config.toml
model = "self-supervised image encoder"
translate = 0.12
patch_size = [4, 4]
width = 384
Rows from block 3 of a small self-supervised image encoder, named by matrix and row number. Rows with one number belong to one neuron. Each number is 500 + 50 x the weight over its row's rms, rounded and kept within 0 to 999. All counts start at 0. Numbers have three digits each.
After each neuron's rows are labels from the 100 images, of 14848, where the neuron reaches its largest size: "colour at peak" is the nearest of a few named colours to the mean colour under the peak. Only what is clearly more common there than usual is listed. The data: crops of objects in photos (Visual Genome). In brackets: how many of the 100.
# u: gMLP up (value half) (model.blocks.3.mixer.u.weight, 576x384), inputs 308-383
# v: gMLP up (gate half) (model.blocks.3.mixer.v.weight, 576x384), inputs 308-383
# out: gMLP down (model.blocks.3.mixer.out.weight, 384x576, transposed), outputs 308-383

u.357:405499465524443535495568519510501540459442524400484499496554476452508484540472592417449613507538471478575515484478574512461463469517599464551486431577430447374474487545452542535549495555485457501497602498521524479432476456437532
v.357:492593556480525517509482463473495539520535551509586476554524481548518589450507530602494458496436478461425446491465513433497512526530503503425483474481550441489626574408465483475524491368561548407519499549533490500470436549519547
out.357:440421421463440560515491473472484536624451406527471545464546459410416567577567495392449475492497554517544498527572530455423492495487439458425469476465537467499406463600419549557583436549526471489529542516555600600434572429431470
colour at peak: brown (61)

u.270:413507432447515529451532496480535508524448442466447547308430492452512509556476536442534537490551577522568523557545498543518508388363474508521516541463494424448433638483507533491458474590420549504518431541538494515543503472481498
v.270:447532461566569474409521542500480397463529449509538498412463580550468555511530610486535470515436570583427450498478559463585611458522557387497531390508678585488462466487494535446537517484531511470531453492480565399552468497596543
out.270:424540506461467583480497518459499508441568524488567512448392432438586438445511440467544513515574505424440462432515390482501432435446548564435454433483536400439530553442535543442512468442443482469526452490558447411577505454511587
colour at peak: red (62)

u.208:438502361515495472352512524473509488413518445553451480452465535499454488596506615505552491512475524554514502454463526549560572520470557430510569454507572582525470518531461495506484491535480493511496562469473540438566479556574437
v.208:484493390578528507447586551522526452438465496523502423473457577495552577479520625488491515460484525412478497527490556503599549429483522395442522489419562579444512493467613511542593574519527450451551500540430555370492442560537546
out.208:467436573528361412540514571444383526564553532429499469426463486507536438576580522473489508431567429564525473569471492475552466487509554497438508518505476562559568422473468506455481428501479500528511520368564388425564418490499393
colour at peak: black (91)

u.272:519513490508519454399442514522500482434407494456485449523552683538522559548417525457551523556451483619479531589479523544591559502494409561561528575527488570486490531486528468499557499518559513465425553430456508443451507504498492
v.272:490486386431500505475536518472437484437509452568502492480468532477493471594536499516587524496486506498428483569510506484452568499535486481584602368540587511475552491528467555516552521489515575556490445516438570424575471580598546
out.272:531426530484469477452498471481492427531415520554494501614504558543522447542602400573514523478498412534488412505448438470565504534454549528519518432574506441527494474556449517526514485444573483564474523542483485614447588543551485
colour at peak: brown (62); black (32)

u.466:493451362407424508463563495487541466463576455500429491468450466478450423542551494489522579511510493518538554553487505436524518451423563434518587384516499456460458493563459538552533505558453457599447537478411569483503552450488545
v.466:383543483491496521512492526403487494362582482479514526572504468415526498497509489597479526571427555534498549468482466492552563478519481492504492509497496441463426476492563484628625487469453490480534435525526515455497512543578560
out.466:501440467530539492476432454450489530464555582458424535472507570486446476446501465505346534563436513519510520482375413423488556512443502533491496572518461417440541466541521571507564480481510449461527465498465458515467524558515591
colour at peak: brown (63)

u.269:483505350490505544488498500519495428529512475486516489503487485459502473513482587530518485482496517523524513479495546507503536505521566461581572425615526519543389523491484563542499543491448492564513468483450588562581478465567559
v.269:475492304480580531421521515540492513405480445520456495447463566469489505506538523526534441502415575512523501486465472470528615486437504442514555509512538602488414525504560529542548579538432523453509444559435559398481465554601535
out.269:486449548519527440501525568518476439568456570422539491566484420497540466507508504580435475502529461472489455576490436385499504538505457493427420522489441451579498497606459600474543499435517494509533561454514434505505506492605479
colour at peak: brown (62)

u.105:393486416588467543518547513540552496438471463492467484405446504464548568541489579458497575499534550476557582573529569511508529411491574488541542498511538451420425524536564495572533532622471490496486564509515550452499457477496524
v.105:427615509471549554413518406530500511513474523573538487450499562491531487419548510560545526458455475467426482478450461545534475408426480470415455371394539420502399576397530506491436475517436513537504362602534439505525523430518476
out.105:497481574446573508523524507448530507446547572465590464422367396492536509416475473582501471554463518382385604440416464524492463426443491554507423504454491421437497540507614541431593525507531526479503472524532471555556452569564532
colour at peak: red (61)

u.15:513542396553514490411517493505505415471513486474435499422529567566470511570492505490468507448503511588479476477449490497543597529508547368585539473548546567509470387548471533520555574480521450539510517484428533435517513545527481
v.15:439533541502620491450495471471504532520428517506592443527469460437492434593523531456593505491572511423398478464381552512511506542560486512522440448481487539504554516545519480459491517537558553465528624491514592536515475611492472
out.15:461496478586458537557430529542530454530567509395462434459505512575497535493394445434441478490479530476627540476421541509521499572486488539640427499490464488500417519510608506460510429596463497458493544441548438498448458500502412
colour at peak: black (36)

u.387:432496408500558453446525523462446462442481460510512455478476513448484466612526537538552484535458563533483524514462465489542551521469489431644665486575517592449493460532564600551499589519496520526487565476444631470517466518596549
v.387:449472335530520497419512511497477419443500499509479468431422540470473515535532552520496527449441507512470492509485534498553560487453494406530570441487502494451434489536528498492543559543496464570536517520428546399495459531558444
out.387:508460607461450425484513465506484536547466527485506484548357516480511510504634542549521578541610421503434525558383534557542471456618470513461523511510484508496612486514482478524546459546531484486489501428482468590464529533482447
colour at peak: pink (27)

u.221:473515358509472502347532480449426379451536459596440503449394583526449545533528505514521533551477533463521505570426451454511555448456581363452546464445554546539462484563548509541527559505400451538551480522445553449496549550481545
v.221:457576499489647461348483522469554490539429506517545497512449456474472423614503568492572475531487490418397510428391534593513493527456459494492464492436502561501456495521507468448498493527531548453466508532520579518486449594485451
out.221:564444603500542514502476499478429479501478612525515533475577522459439560485493491507510505469437519507456482526408433479488497511483398558477444507525584482536563445549495578510549517458542531423537487470449502570489515552528492
colour at peak: brown (62)

u.102:432471341571556518421579530505418457449480490474479493455473460430511420554469589488503514498512547510519505513451524507542575505488556445547544449515497467457455436510536525514591561562508420498518530447446584378450441527541515
v.102:447533467478596504500503581431544459453581413486547428514433450551512460482568542553494519606416542442478560533490522521489590528561496488523576524465490475458491585473550425506606575455510502483557488559526560473403475482479560
out.102:524483513500410436473614576540460525526521543552517586460437462373594525583617513535500477457539490481487468517525555557462551371535505582460542548508503449574562469592537488494484456583544432524499594531502457420510529512555462
colour at peak: red (58)

u.184:504453478533461459516519546510392481545529523485491491376446526497521472511542442561516620445443506558589510530395448440428480507514564490416507433479541494543476428566417603490524495484469479523598442425532459487607510411525545
v.184:541562507503498451543561437394437524485533483517515544522518447483525437556566461528547586594543522491542416565538514499458489529566446538678501538501492483538501462608466551505494497491533529439529512500510510555480515438461594
out.184:441546463558510535442374526512613459550568496499490456497508585510461554448479479513462475577441458516546549525433511492545424469545551460364509509480548508513426539426444479518506402449460506431473445510542409614413433481472586
colour at peak: pink (26)

u.236:504516330475501567488531515512528423506470527484468500420444532477456536508516538557476526445533545534552433460572480497499485497505544432631556455485523433495369504485541487611472560542439424563539461555488538510499529515531471
v.236:508519438569587478457629480519482486463535493490521470380496552518609508545532553447571604522455549449496491603523535463569564509554499454447557512509509591444560538555515464508510540510502467444507489491438568437519372521490530
out.236:440522548500455514518486473438480531441437579410505462541507494429509485441443501538413466521478431448548489456442447463466509503438467584481447575500468401527496450470511505449572440473515484446569490528593391511536535533515557
colour at peak: grey (64)

u.375:519530439470510587389501436574582437535475466551480520520505539602488436602507431428534481525470485597529455453484487494522579519478527437482527459546493595557464462520428455545495530466536495549472457473475530515553581545472455
v.375:462529396474482540430519561504461501477566426468511493426407554469336582545473608489564489476386601564536532539451526486532481461502471442481577454452580521485459437520526481569513556586447550482443444467457564433513468542494460
out.375:464445530437555472522500560470541554499459439526516420589489451476498535487571475586516478503435570439427504574435497379501440462467476455546571410459604397469510577467512508490525537427441569495579445557538533461419502489619508
colour at peak: black (94)

u.95:491476370500574446470535557450480446461474464567523434463443521474479481561543478615517544500426489526443494551510471433502532502427583403581582551473624504470483405483436571527556522507507500541526544540467564426494446543622498
v.95:448438340493545470409578564479469423480463502553546469472400526530527491556561486560551537535468522538383578547483585577579572502507509471498570485494527527430508413557552480548581549495550478484507554460412564443494430534528489
out.95:562541593461488446497494496482557619437487509437459497343413520390503545572425520521568439445605553440484474553419544537544457416483438519497419573483496545527542495499539535449488451582483550434535445478524438409515491523538482
colour at peak: pink (30)

u.286:412529414516511523476580522491514475399454469496473502374431485496558541551449573462534586483511586490551571547535548515535513395401485512524565526449501450367419581497523522536516562579452523501531555511517538438465494505505469
v.286:446545547481503519490536490504435587464513495491575543515525535405398525469456486566537463457477523408518476514439536470574467503481509455478459427414474448497502555428481493519483511508487504519541369542512511479494501559540491
out.286:466503554423499558479548494435527546391532511442530504361418465469529514410467497477501504557509576417418537525409439532520413434440503546399437494459430493446495616483541577447571499543474497480514450474582471473585563506456577
colour at peak: red (46)

u.484:519528398498550466477469509496578431470449473497439505469507563545480533536466526480563576543574473555488533446454465579563509546476460453688600438533475512497421399493470490502523521529465488523460532530522531506472583464494483
v.484:467507384535492534333517415480514432425538515520470520451438510465439490587499540521546520511439543503472542505459470465574604499485531426483552446533588505469466451582483550525567482538487457469525406479413604437639432545512473
out.484:426451514575430535468492530507479541543569558434513544489453445454515474464495503428411512589584520458462545442459482487525530426492571450483443540494423423492513488539509529529474460482493437522541484445548481460543582502515546
colour at peak: brown (65)

u.56:443554381535476467454503503559488447496528467496501480505503509547427528530479541496463524482474504507432455572461583587483567504568528445509465537527544550537416496555477509464529530578497527487472500448490606437562416565592468
v.56:443438435523537454407527524441480499440473434498495486455453560477513487545545555531533459488461573546459510596457435591616527481487457418505576489515521530455407401541490571490541537533458493526509406514418547397496482476577478
out.56:436508525521535444481451540393412462598482511429532469499471450506497476569557577608434471527540494478425615587446504451497481521434537519507484601470461376537555552453463545557572485421530508421492497413453530547442428511539522
colour at peak: brown (60)

u.569:488448430521526459455487581454424390434450410548435434394382556502514466573597482486538561461539501512502579593497498571552572522431459488477545529481510488490526467570521543499517454558505477510423588455426545445545486527516491
v.569:480470512441547488518515598494592484463531470511588376565457450579523446487550496512516466535391518469472572465500469528481489533528486517462578485519543488408519539449529474481591523454471536500505507572516501453405450498487490
out.569:524469552421469480535444506467527520523473563543538384552477527552566513493487546594471448454554440560455545487498453483499478521452540469416411552533457531430537548380510566455496502406489457515541487512457522460454418499437517
colour at peak: yellow (28)

u.195:554486463462515549549482463437446525442522429489468453490553508410422423507486518457468488512386542459530527476506508499433539528433551508618531487505485564571481600463456561520535510542498540538528474456521533494531498537489540
v.195:441466435531474509451494554526493435486527484526510428487422525574546506506574539605497488478506530502412499556499483528592559513437494446496545538545548513448495474491535527513563550468477487488515492497468550415510437500578513
out.195:464530463478525494467491579449521396467512561493543581571527436527506472589504466547512507474498558494562422533487476505476538525518534458485485478485488498495364453539528534489528514549445541476533545554424564537518521533540489
colour at peak: pink (27)

u.223:527494478390448541555503433544549490444388581477499456481375447542458471476513435499468445444484481509442505530486509551449591435550464533459449452582524548473474467497574502498547539585473561478487548555496536409527367598656432
v.223:566550507442574515423476477499546480454505457617501470499432458493524538555540429535633452459467532540467507366461464433500482530481461512523509469511568585525456460487453457528473550411492569471443468470395546523493506541473455
out.223:471497413605577450475453535453553433513490494511489497595562498547536512553454602430431541544403419449617505514511449494475541552473509486462509575437557470483494556536582504521585445438522460432441512482490572573532548412476538
colour at peak: brown (65)

u.235:506546401505563484453498524450496437420473490555512435481528500464506440574535505539512499492456564540496482508427494472511603470466579431577502524514546539509456503437473567528524482429489466506502522483461601421542440535558533
v.235:449511433476573476472565532496397482437468408429513542413472544411461474578488512476528517430548554544500572514514523516510540467521438408541577483454493529509486492635481556471566571537453500510524481464462583392510521529586488
out.235:555551500471424523453461433473519535510547491471463496383455491484471469489500425400512461555585485528432465461382472572550501457541502522488502558512476521536611499503543486452395458516527494472477386414508473469550527459391482
colour at peak: pink (29)

u.310:487461393538582527491596506479453480485518492478412468325428535499478523557474566510488585478518544539470504543530494514549550456400491476559593475434492468468467541551502545551532606585516496542508471514459594413516508492550535
v.310:456555480473496570473442586548451437407550438469552477585515485502464542447535598574470451425483509474445578510480523489607496524570515426458458486511480531479549540404550551518603456468513477484547493443490530378563428581475504
out.310:537464447521494455529601564537447483588461531543429495520531441526474439529583498497473450426541463529549497519551575468550527556495601491505508530579514520488546464543503503589407472491584423489494584446437518512500472601548419
colour at peak: blue (29); cyan (26)

u.70:514498500538527487470505504456566500497434584531497367497516526450566547499472549539473488457566466374435443474573525470522492423435535500549468486448538476569475569457573472444471607523492554515608514620508498489461552568544458
v.70:393530495467525540474484526566399498411499398494556588495511482469428406539536383451561490454471552564621436576499536490538510540514459452448490519494436497486465468505486554467408439507399524506448478459484497443563456590502503
out.70:561498585570526481526579482526548527563468471532447455480494532540599583487498573508529530581504498563477626477479450458462442500487479534526552453452578521407484543505407453573608475414560484497470547478490526562341505414454522
colour at peak: white (27)

u.254:449492363438568516420536581527507465449489362556518442459478513468513465558529492519517517477485480593517537517534496471503552454452564438532555438466507528493512523519449491560525545448536476523470521499430544474460496551523542
v.254:483481355540593488454553563537487447496473451507503520424418518538516482550511544582592534501451554499419475474516587507509604531442540436519537470488517570495436513573508509520512614514514495552525512478449560481527484516540552
out.254:414545548395463525480474504395607544429508545497473439526455495419523502558542512517486542470482522503504513451410420545491473511404405442457487585466478541449509472526409561502599449444472500418564504522506485558501457500491474
colour at peak: white (53); pink (25)

u.483:449541462566504546413593537569479482555462399524531588406502562462465490599495622460556449492561571525521511528560537532489558475495549448524525478465510572471392500526501552616540504572457498476472483518508601438504439427496585
v.483:470463410493571465464477492417572396412526477558474424430470580522524483517540499596464519544361556583468504523431447480496566416491477472574555515484596501404442529510556557482611577488455491501514445558454569433489495505572573
out.483:445450463478500519553603491487481450570553574517555525466508433466523414492567537470489565468529461434501486443507409482410493516461475516477483447456472456439521492541489547500493562486480468465612460549493569547520532475492560
colour at peak: red (55)

u.367:500580381527554553454579506479493465398525461590493498409493482487412511567506513500578466521479541528548601563476549545502600532477542452536582484489546507515385547541485499550520579544509535477464468493358585425517487571516511
v.367:475494388528509436419523562529528472499484463541504469504441584501496471569506543526549540535506520500408487565482541547579604491512476478587581417498587555403492460553511502519531553482517481468476459536471605465523386507568494
out.367:440511612514418553505614427491570448455502558519508511466429466560550509425462547507488527436489540499504487465505546561546473533503574546480404525434371490408494551563563474565522510555492449464554519493476475480529509422409458
colour at peak: black (39)

u.415:549533449468433562532541487553406484489474400491404445406523549486438543463430529510469501462467437570430490556508609464503496504445556432555511447511568546518516448467410550519458504485514463515502475500503516347547486457528461
v.415:481520440532585547458542510509514445447592434518499478425438477488405529598455601494566473484424584439528508579464577452469571600465537441553588503476544567482430506550538529520563595560487545467547450499466632477519456582544552
out.415:468441535465461505551497453408546546526547559446480385459383467552522462487478445435542522495531422517490507456482368495466506440541468637492498440453545399433516488499549487451553508540429596541511511522450436468459479493480495
colour at peak: grey (60)

u.6:393488467518569461479463535449555440534440433463507435509435464589454439556529575501464508519433458491452528460433600560497528517380500346546489536542453571439494496501444546450516537451539530463521626486509643524488422578472457
v.6:447488272522545477374560521465471504430549460522483453445395543522498494528480532501540506519478551517472485522431497520546553475448547422500570444525587523449451466515496481534564572537474494492514457520418582434540462506540508
out.6:573497521481484603505565391618520524446545440529497540526599420447486542414505465500515506488513503513483464476546411466447568473588478526440474496550572474584476531481458487555505529452486459499497307540505480478582518489537531
colour at peak: brown (61)