config = dict(
    model='self-supervised image encoder',
    dataset='crops of objects in photos (Visual Genome)',
    train_examples=61751,
    image_size=32,
    crop_scale_min=0.3,
    horizontal_flip=True,
    translate=0.12,
    color_jitter=0.6,
    method='vicreg',
    arch='gmlp',
    norm='rmsnorm',
    mlp_ratio=3,
    patch_size=[4, 4],
    conv_stem=False,
    layers=8,
    width=384,
    projector_hidden=1024,
    projector_out=512,
    projector_hidden_layers=2,
    residual_init='zero_last',
    optimizer='adamw',
    lr=0.0012,
    beta1=0.85,
    beta2=0.99,
    eps=1e-10,
    grad_clip=5.0,
    steps=26500,
    batch_size=256,
    epochs=109.9,
    lr_schedule='cosine',
    final_lr_fraction=0.05,
    warmup_steps=790,
    weight_decay=0.1,
)
Rows from block 4 of a small self-supervised image encoder, named by matrix and row number. Rows with one number belong to one neuron. Each number is 128 + 24 x the weight over its row's rms, rounded and kept within 0 to 255. All counts start at 0. Numbers have three digits each.
After each neuron's rows are labels from the 100 images, of 14848, where the neuron reaches its largest size: "patch colour" is the nearest of a few named colours to the mean colour under the peak; "place" is the part of the image that holds the peak. Only what is clearly more common there than usual is listed. The data: crops of objects in photos (Visual Genome). In brackets: how many of the 100.
# u: gMLP up (value half) (model.blocks.4.mixer.u.weight, 576x384), inputs 288-383
# v: gMLP up (gate half) (model.blocks.4.mixer.v.weight, 576x384), inputs 288-383
# out: gMLP down (model.blocks.4.mixer.out.weight, 384x576, transposed), outputs 288-383

u.177:132135147109123170085118109176130116129155109128079129094159130100122134139121116141141119120116149130112139128137152133121152135102108133144107100090146116144170132124098130087136138116113113176094103134128118137138082110115077121136140129116105101092186136119141128105109128142111134146
v.177:116147156149179092168102108111157133102113122148121139118116120131069151145134084142143113138087093139107143126131105109112154108148168132151103110115142128140124150130156109146113142183112091148110153155112130148121132116113125147124132127147132115125133152147159080153094126147181169132
out.177:137142133135131154130142125121086103128132138117136129129150098163103163123114108122122143195127150112134116156148179151134124151109110083148148135132120164097109154132097136134122160099148126148120116106146127102127128098179123097093132092113108124100146148168122108133197144113076083135
patch colour: white (38); pink (37)
place: centre (26)

u.485:182102139124167095114126136116168144152122122092109121109156108105140112140104163158147105113150158129103157136115135137088110147100150142120147134118095164128102101106123153100113125126131112121110163133101107109081123145123136111168125094128124131119139164118149142152129160115100136143
v.485:179114157128160098122129143118170149135130143102137133113155086111136090172108135150140101135138159124091163156130124137085116127098170136110158160099105143151123116125138152108129128121152102113109166144118099110100117110128135104160132082143109108149146134118165135166144135111121138137
out.485:119165129084155129115162114135118125171185148133150151120151126129102145097166088105116115159085092124128143153182074111149105102160118160071116172091153131162122123111139131183110193127111117126136136158107101148124105117138117170124159155130132115140139100153108142113157093151184177097
patch colour: white (54); pink (25)
place: middle right (30)

u.394:130106119130178151152141129143092104102109121104134122165115129143116139123140078107091136187138100132154125120116172155105133120137117063102126132110134117107149138133126076094125160169162151138147113127122125147158129143115117105105141136120082121132115117098133114121119129133165131096
v.394:114151147143107108165105121133136161123125131176084140131148127104074124151122121169133128131091118128105144125111135109145179137083153157138110141134135145133142128121119132130144138187141128165061143182098148129154079129120091125155137129181131130115159144133153105196124156156134136159
out.394:158166103100153154123175114156154141110109153129157100123110131121083126079134115117098131134120150098158104092140139130119155099119097128126118123147110100124133134106115142134133149123175130102088110131097152133105127137124111110125115111104121129115147138081108176079153148146113125070
patch colour: black (94)
place: centre (29)

u.147:131150122170177126145127110171105133157140133141110141155120133124071136126112100122102128135108135115162118116129096113148164120075129101118120125147156131111165147132158132124134159192092110140105124187117141143127131136155119132109116107158158162109155142151161112146122131109180130120
v.147:113150157176158119158085101123158156109116147123110104142110109131071103106106089120114115136105117128152124123146074082137147110109138129135152105151150146121157093121164105114157182151108103140092116149114128115155128134141156142143113145174160121137143141148161106154115126108171168126
out.147:140125112118159170114093108121134134094132160117091137090126103129135119104120127114114152160159108128160112112153143151128136140163052111106142055117162110136108104148145083115166141146104106130153091146152138123114120105188108124113152146107164121109090124124168146084108109104120147163
patch colour: black (33)
place: centre (37)

u.197:137154175113122162122123163147135106156120159153140136112110145116117100139120123124170103125107125115128128136153118125156121083106152138122143109115131095128130151098132135129103130116137093131095157132137125090146133124119141128142126115176152127129156163164139100152132095173169107085
v.197:139165141182151121143115136115136142150079171110136158165133117149096118162128112112155131107083140097114148102144102085131130069142145105109121155119116159154184166133152125126133143152075107141124136148126094136108154092131130159124135129187182096134118093105124078180133091124166149116
out.197:090136107154100152151094141157148080079107168131117142146121126106105165178158100119126117164092111132120133158103157166106162133173103076124131128135138072138115133135116129107115099160137121150162116134105103140144126117120119099144164162152110134145082125135169107142116116106130152157
patch colour: white (44)
place: top right (40)

u.118:120106094101118153108140122121115101097094144183102110122136156155133140116123152104119134144165129115120121107158109168126130112123099097165152108132155113076122128103136142129124082101139128135189136150091139123138113097152105086133138152108156148124146118119161172105128154143109102174
v.118:113117086103104160105136126128133124100098158153112104129152127156129149105138145119122145134154101144137105097150128166112146111140102104154163099153180074100099136134119136116117090104147135157154122113129148106124122097124116076163123156092126154105153152116141169104118172144141106155
out.118:136097150189137123108137128140134175127134133131149125179154136129110110079122093176106157139115090140140132116111129136128127119140137127113131101098147067146152166197104110076075095147154170091086129098188125146102107083154142142157093134105131109132139152110147146116129107139128111076
patch colour: grey (63)
place: centre (25)

u.515:082142153157137112146158097113116154135136151111145129161124129120064147077142083118148115143102149128157120102136128116121149135128148122113101115156152175134103156133128077115151142158132093176092143144090165118136127091108114145132137139147152128113127134144139126161139143162150127134
v.515:106109124164132100139122115150139134138120147123100121143122118112026127117139077152121131116137140132165130128131107110115121109093148123140131126116150146165147121128089075119127148190110094158092155178091145136146118126152106138122146111168137133131136143124121081173095129153147147146
out.515:112136122121148132150146135160147149101155135115094086128172101080161145111104084127128135175160143120178099125136148122111117143098129129085107121192131157122155144090082094074111181138095161134157117099128139133120124128100152122115118098092127123100129106122187163079157136171111149113
patch colour: brown (66)
place: centre (42)

u.358:086105117133157080171101118126133151161138102139157128187100135164098097112135070157069132157146143127151133113120150128133098128153150113162162154141158176139119137136110107148140139149112103133119117141128126101110142119149156101102159128133139116136113116121122098161153123144144097105
v.358:098173155122137117132110096143177128104107127098115132168129115097081117111115071121130113100103102085125123082134107124121186127115180151119131145125136143146174119162133082121158176145154110138074117118116121126170139131085140104164116135131170132115132110155117093147058160137132137127
out.358:158134079133138125104142132157143137104124136129095089099164126082113159144113156182126138105117151120136111105100159112145121141124083142124105111160118115118114156157138160137105124126159128152097143165091147090090118133114120116141091133129156120112179150115120142091087123150099142138
patch colour: black (86)
place: centre (27)

u.499:098154162117108149121124083058105151068145144169125144108127136144107135132109143127126171137123146089136124140109136157121138096112111106143128112083083137121098110117114149153139101136167155122117137144143197152162129109123097141171115116158155120129161146158166143163079173088146158120
v.499:053135157132097100161098146126139156141115101133123134175113103147073167142156063139107124083119122134118122150118122121133135116133154118159146151153153112152181139146124095121129119151157114146082124121111104116148128133112147125119160180154149139135118143120083110167103152150145164137
out.499:119101116139151144112136152168160109152100123134141120140137124130071130126160091147148129155072143163131149133139166156107131157109149152150144119133111102129148155180098127119093119158153125142102098089099109102111107107110147050117153143094115139111111122126135079127143148146135154143
patch colour: grey (66)
place: centre (26)

u.214:180135091104151151129136095153161154123094137146109096092167115105161103152116156124131121120157120120129132152140121163124094101118116153105139134165115110119104124125162153116111097095149128106152132129137123116106112125124118116199151149099137113121157156134129141116158128084130128137
v.214:123151122132112148135141124098115198110101144069106131153114089096133126112108156122145110121164130134138105132076163165097118104090122142130139108156120106124135133149113115092119077134171152129128137133130136110088141118106132125189124141109120128130147168105119166129107171103122169113
out.214:091116137158106090102107171102111131136180124098149134112122138138142121107144109140115130124100112117107155108158130094131106176150133133148132121096153135119170122105118122116144140135108195136144134108132100132164130153086157145148133113138125132139159137093168126137111112137118114142
patch colour: white (34)
place: centre (26)

u.389:073140116122131125133097127100115127112139117124141163176105131149108122086132078117111152127136111091158132133165071161183138104143141125143147143130151123141148123082140109152156142164133135129133102116144133149169158148142136131127147138162133173131115112119099102174115131149156113111
v.389:103171130137122154125153130107089127086155144125128146130137147151136095122164141106126157145131137126137098134100146162097135120157100098161126124093091127124108120142133150162151135143135125152141161133101188153135128080193061168103176128128157119141107105104133129128104170099148155112
out.389:155130109135168129122142111190169100118139151094110093126179158083112133104132133127121140134114183146140130121133166111119116167100112182104114113117128147132140122126090147094120162140120134124091118130126139095122134168121149070102157124104093129112187115101140134090161139163101133116
patch colour: black (77)
place: centre (26)

u.326:122116169123103140095084120108126150109146116142122167084165138090114094157092144136127137136170111127106133148116163128082145153090120148129147109136179152142114094141125095109151111135143163123129126121103158105134107137122152145159108157168134146124170136152167132167135146132136152168
v.326:139126118144129139122157140135082104107072136155140110119111162115146142118111155111144164088112134119140102126098174180146134152095103097122143122130136133096169148154149147120091098162173151138127127125129145124151163123150122086130110152138103139101121150109109117092137129097133137147
out.326:103161102142157124109169130116108106147117169089176117143130178142104118086148112153116118147098158174123142130131076119121140161074133139132162165136119139115150128132098148123122140102135122159163115103141101108154131139136130084133155084127106112143182173147096092109146174066102115157
patch colour: white (58); pink (26)
place: centre (27)

u.495:121133146111098104146100146146115141168092116130095124133164141111084127130149095126112166110106116130110115106119064117151144118092130112112117152143130142148154119140106064109097135192139099174094127161093138142153121148129140115128121148197123115134163144130105094172094139167134140148
v.495:101135150165104122148101119122137135097127147150136124141147112140047132118145076146129152125105127122141127147096138111128143095094146122127125146154136149141141127115099097110130148175168155148086141121124144149137124139090124129130139122171128133121138145115138104158094158138181165119
out.495:173091118147177138141105144168170125125111119149115154100153140113119140130164128111143133154097143160101133159107154097127111118132134150097117108086103131131124138144144172156155163163136093147117131152135151133113131095145105103115130132136140099124128093088157128149102125148130110102
patch colour: pink (26)
place: centre (30)

u.194:146168152140114093170114178142167121095136176160138101138135102140101148100104122126120124155112143121121144120113133136184187077142154137143150121155123133091140122112131139144148162151133122124075120146090128137115144090113155088114141120130137144082137118133154111130129077137107107088
v.194:109127163187125117168091127143158127160150127080144148166111087161088121103114071160142123143107131149141156142101113072093134144118144132155136160119118135128123110136119114096161136140089102141118122159135089156122092102175115175120127154142129092147116130119152099204101133127139156131
out.194:138123127158129107135149109097089164125098108099084130101119115136122131133131173173140135071145126148090104177117132148116108136116125143164127150144124154148105098128150130118142092115142121163146106131117122155127176180144095134148126136137104128154101145098129173139093146102109127161
patch colour: white (61)
place: top right (36)

u.471:121126117127098170098145127124105116112109161166116139131131136131139195166081132110130123102163159109143123110148150163174120124143104086184131118109162136094125103138113156108184120094159122122140167141169126129146122110121112122094166146126144151114117095154144149117143119116097081131
v.471:112143131135101182122155143131109134134160158107112145140150107115136163146114119104104087100150126116161103123152182124128130129124079102130146117103150123119122082153099116091177122107153121106130159130181145108118115114127116142127155155139162138093136107155128146129146130110104091145
out.471:146119150169141095117133146146148155135167120057134112122110129133136090108155092130106171149113097098131138124131134111134128126121120108099151133116151108159089099138078086117112098130094136104139125070135140131108124115141131153158105154129133114133150164129140140097142107120156173105
patch colour: brown (62)
place: centre (30)

u.570:108155148150140125131105146118105146126152130123158153179122121172125135046136074135108153142115113133109133137124070130152160084144143099140131140129121126123131128055111128161166140133139115136133132116129107148165111109120120123144114123176170114149121104131146135178089138158134112098
v.570:075132097115156105129087074080152110101117100138130144129123144144086137120123090149097146117118127149153165114143140140121167137131122144127159120155139160118165107130121101119155184166135146153120098116102169105149153151105141118144174149140114131102124127114142093135097173163142162160
out.570:123165086144132144130109127156110090141139187095143130128119128155133135102138114137151146150139177127131139172157174145128102144079108144160108144096110117091147170154121167122145133125148136155135097139124106103132174117141104081085174087100079134144159101107114116117156116150112107113
patch colour: black (98)
place: centre (38)

u.455:115116123100123152101120150137132123126097148120080105105158125096108159116091154149133118095130135133143126121098136117130153121098110132120147115158128152126138129137101118096140109098131140190132095126111128136135117128084113105116119149150130104102180179140145133107112139129112136148
v.455:117155145166141110139086091110121158117116130122121139167138107112056148097119079148120128125103149104116133107177134147133159107105134135157143107136140144141160132147165119169149174139121135175066125148122133104132112121139113104166171126133134146110150103136125096146121110105118144158
out.455:144150134150129134111131121151112097147108167137157116145131080166099158145142074103146160174084153149112124136143168122149141110126103110123132124110140107101140161183127123137131170112156134113127100127152121095107115094159137114083172135084106132123134095156087111107196120104100098139
patch colour: pink (45)
place: centre (26)

u.18:128087105104118160122159120108137096149128146128079090127156127046125165155127152147136120106111176115130149113101177139084157136099115131142134112146096186068146142125101171072097107137162126166133157130104119109115120128094125089117135133124105125101156157160142133108133149131081116128
v.18:145104134119139139097154142138160133144127133105075126122184121090124151144127135165154133109125165116129159126104152116091152174108110161107130129152099163107128122142101130092092104130154110153131145110116100150070112125103138110176125106119103114095181159122127137112156141146090141138
out.18:137176136135171103123141103153119143152165129096171158122140115173117136084125079131130156177095099119153109158183105115109112131160116117110126149110137116171114114141117126168149162107128144126118155128155115139123120151199141175146113127131127133124151120144123152140185152151158129107
patch colour: pink (28); white (27)
place: middle right (29)

u.351:119129131150138125124085136116150120122149138118111139113140124127060137118134100128151132109088148120142125147128099102116198130083130142168146122107150185164161116148119099122151182157125124181093135152120146117127116119164106134170167114144115113093147125127124114147103164121118135140
v.351:157076169143136151110117129140128114151142089131125093058112129139178081148111153114128094170197147177134100151110091091097080142112106118144129118104152143150100104141156090128129121093093126116161146136119111148121112125206110138110090136112133122154109132058165163116138113115136149155
out.351:122104148165129155122127149167117132111132130090144155124149110145186138112122128123144144141131112139113104127089164123139096192108114122109148115124135115140104151162093110129103104090148116136130127113163127126102125139136131093107095138133122139114096107156117125112145112112086127174
patch colour: pink (25)
place: centre (26)

u.510:153123154125101118121148140088140144128130118129133126111153143122102147144137138160117190135149094127130158100092073087167141132135121151096113137168113115148101077146129092135118126133120121159114139149070136166151105141080116111125127149159166117141162142151139143124109138128142147120
v.510:109148135151165104145109130126134158138143117127122133134123112147057134132138053166152143116114141178134124130139101124122132133158135115157109155125136154129125151128127119126114181162089107171104128187097121168107110117158119166107137125145118116149118137101139090144092143145140177161
out.510:155165129128142127122163122126131105162126169122130132109155131124130131124118113140130147122079176164093124129136100070101095094126125165090106136112142125173137128105130141111106174119083105130135136130109127124091121148130150133075203114101129086141146122111100136113164112151118115108
patch colour: grey (60)
place: middle right (26)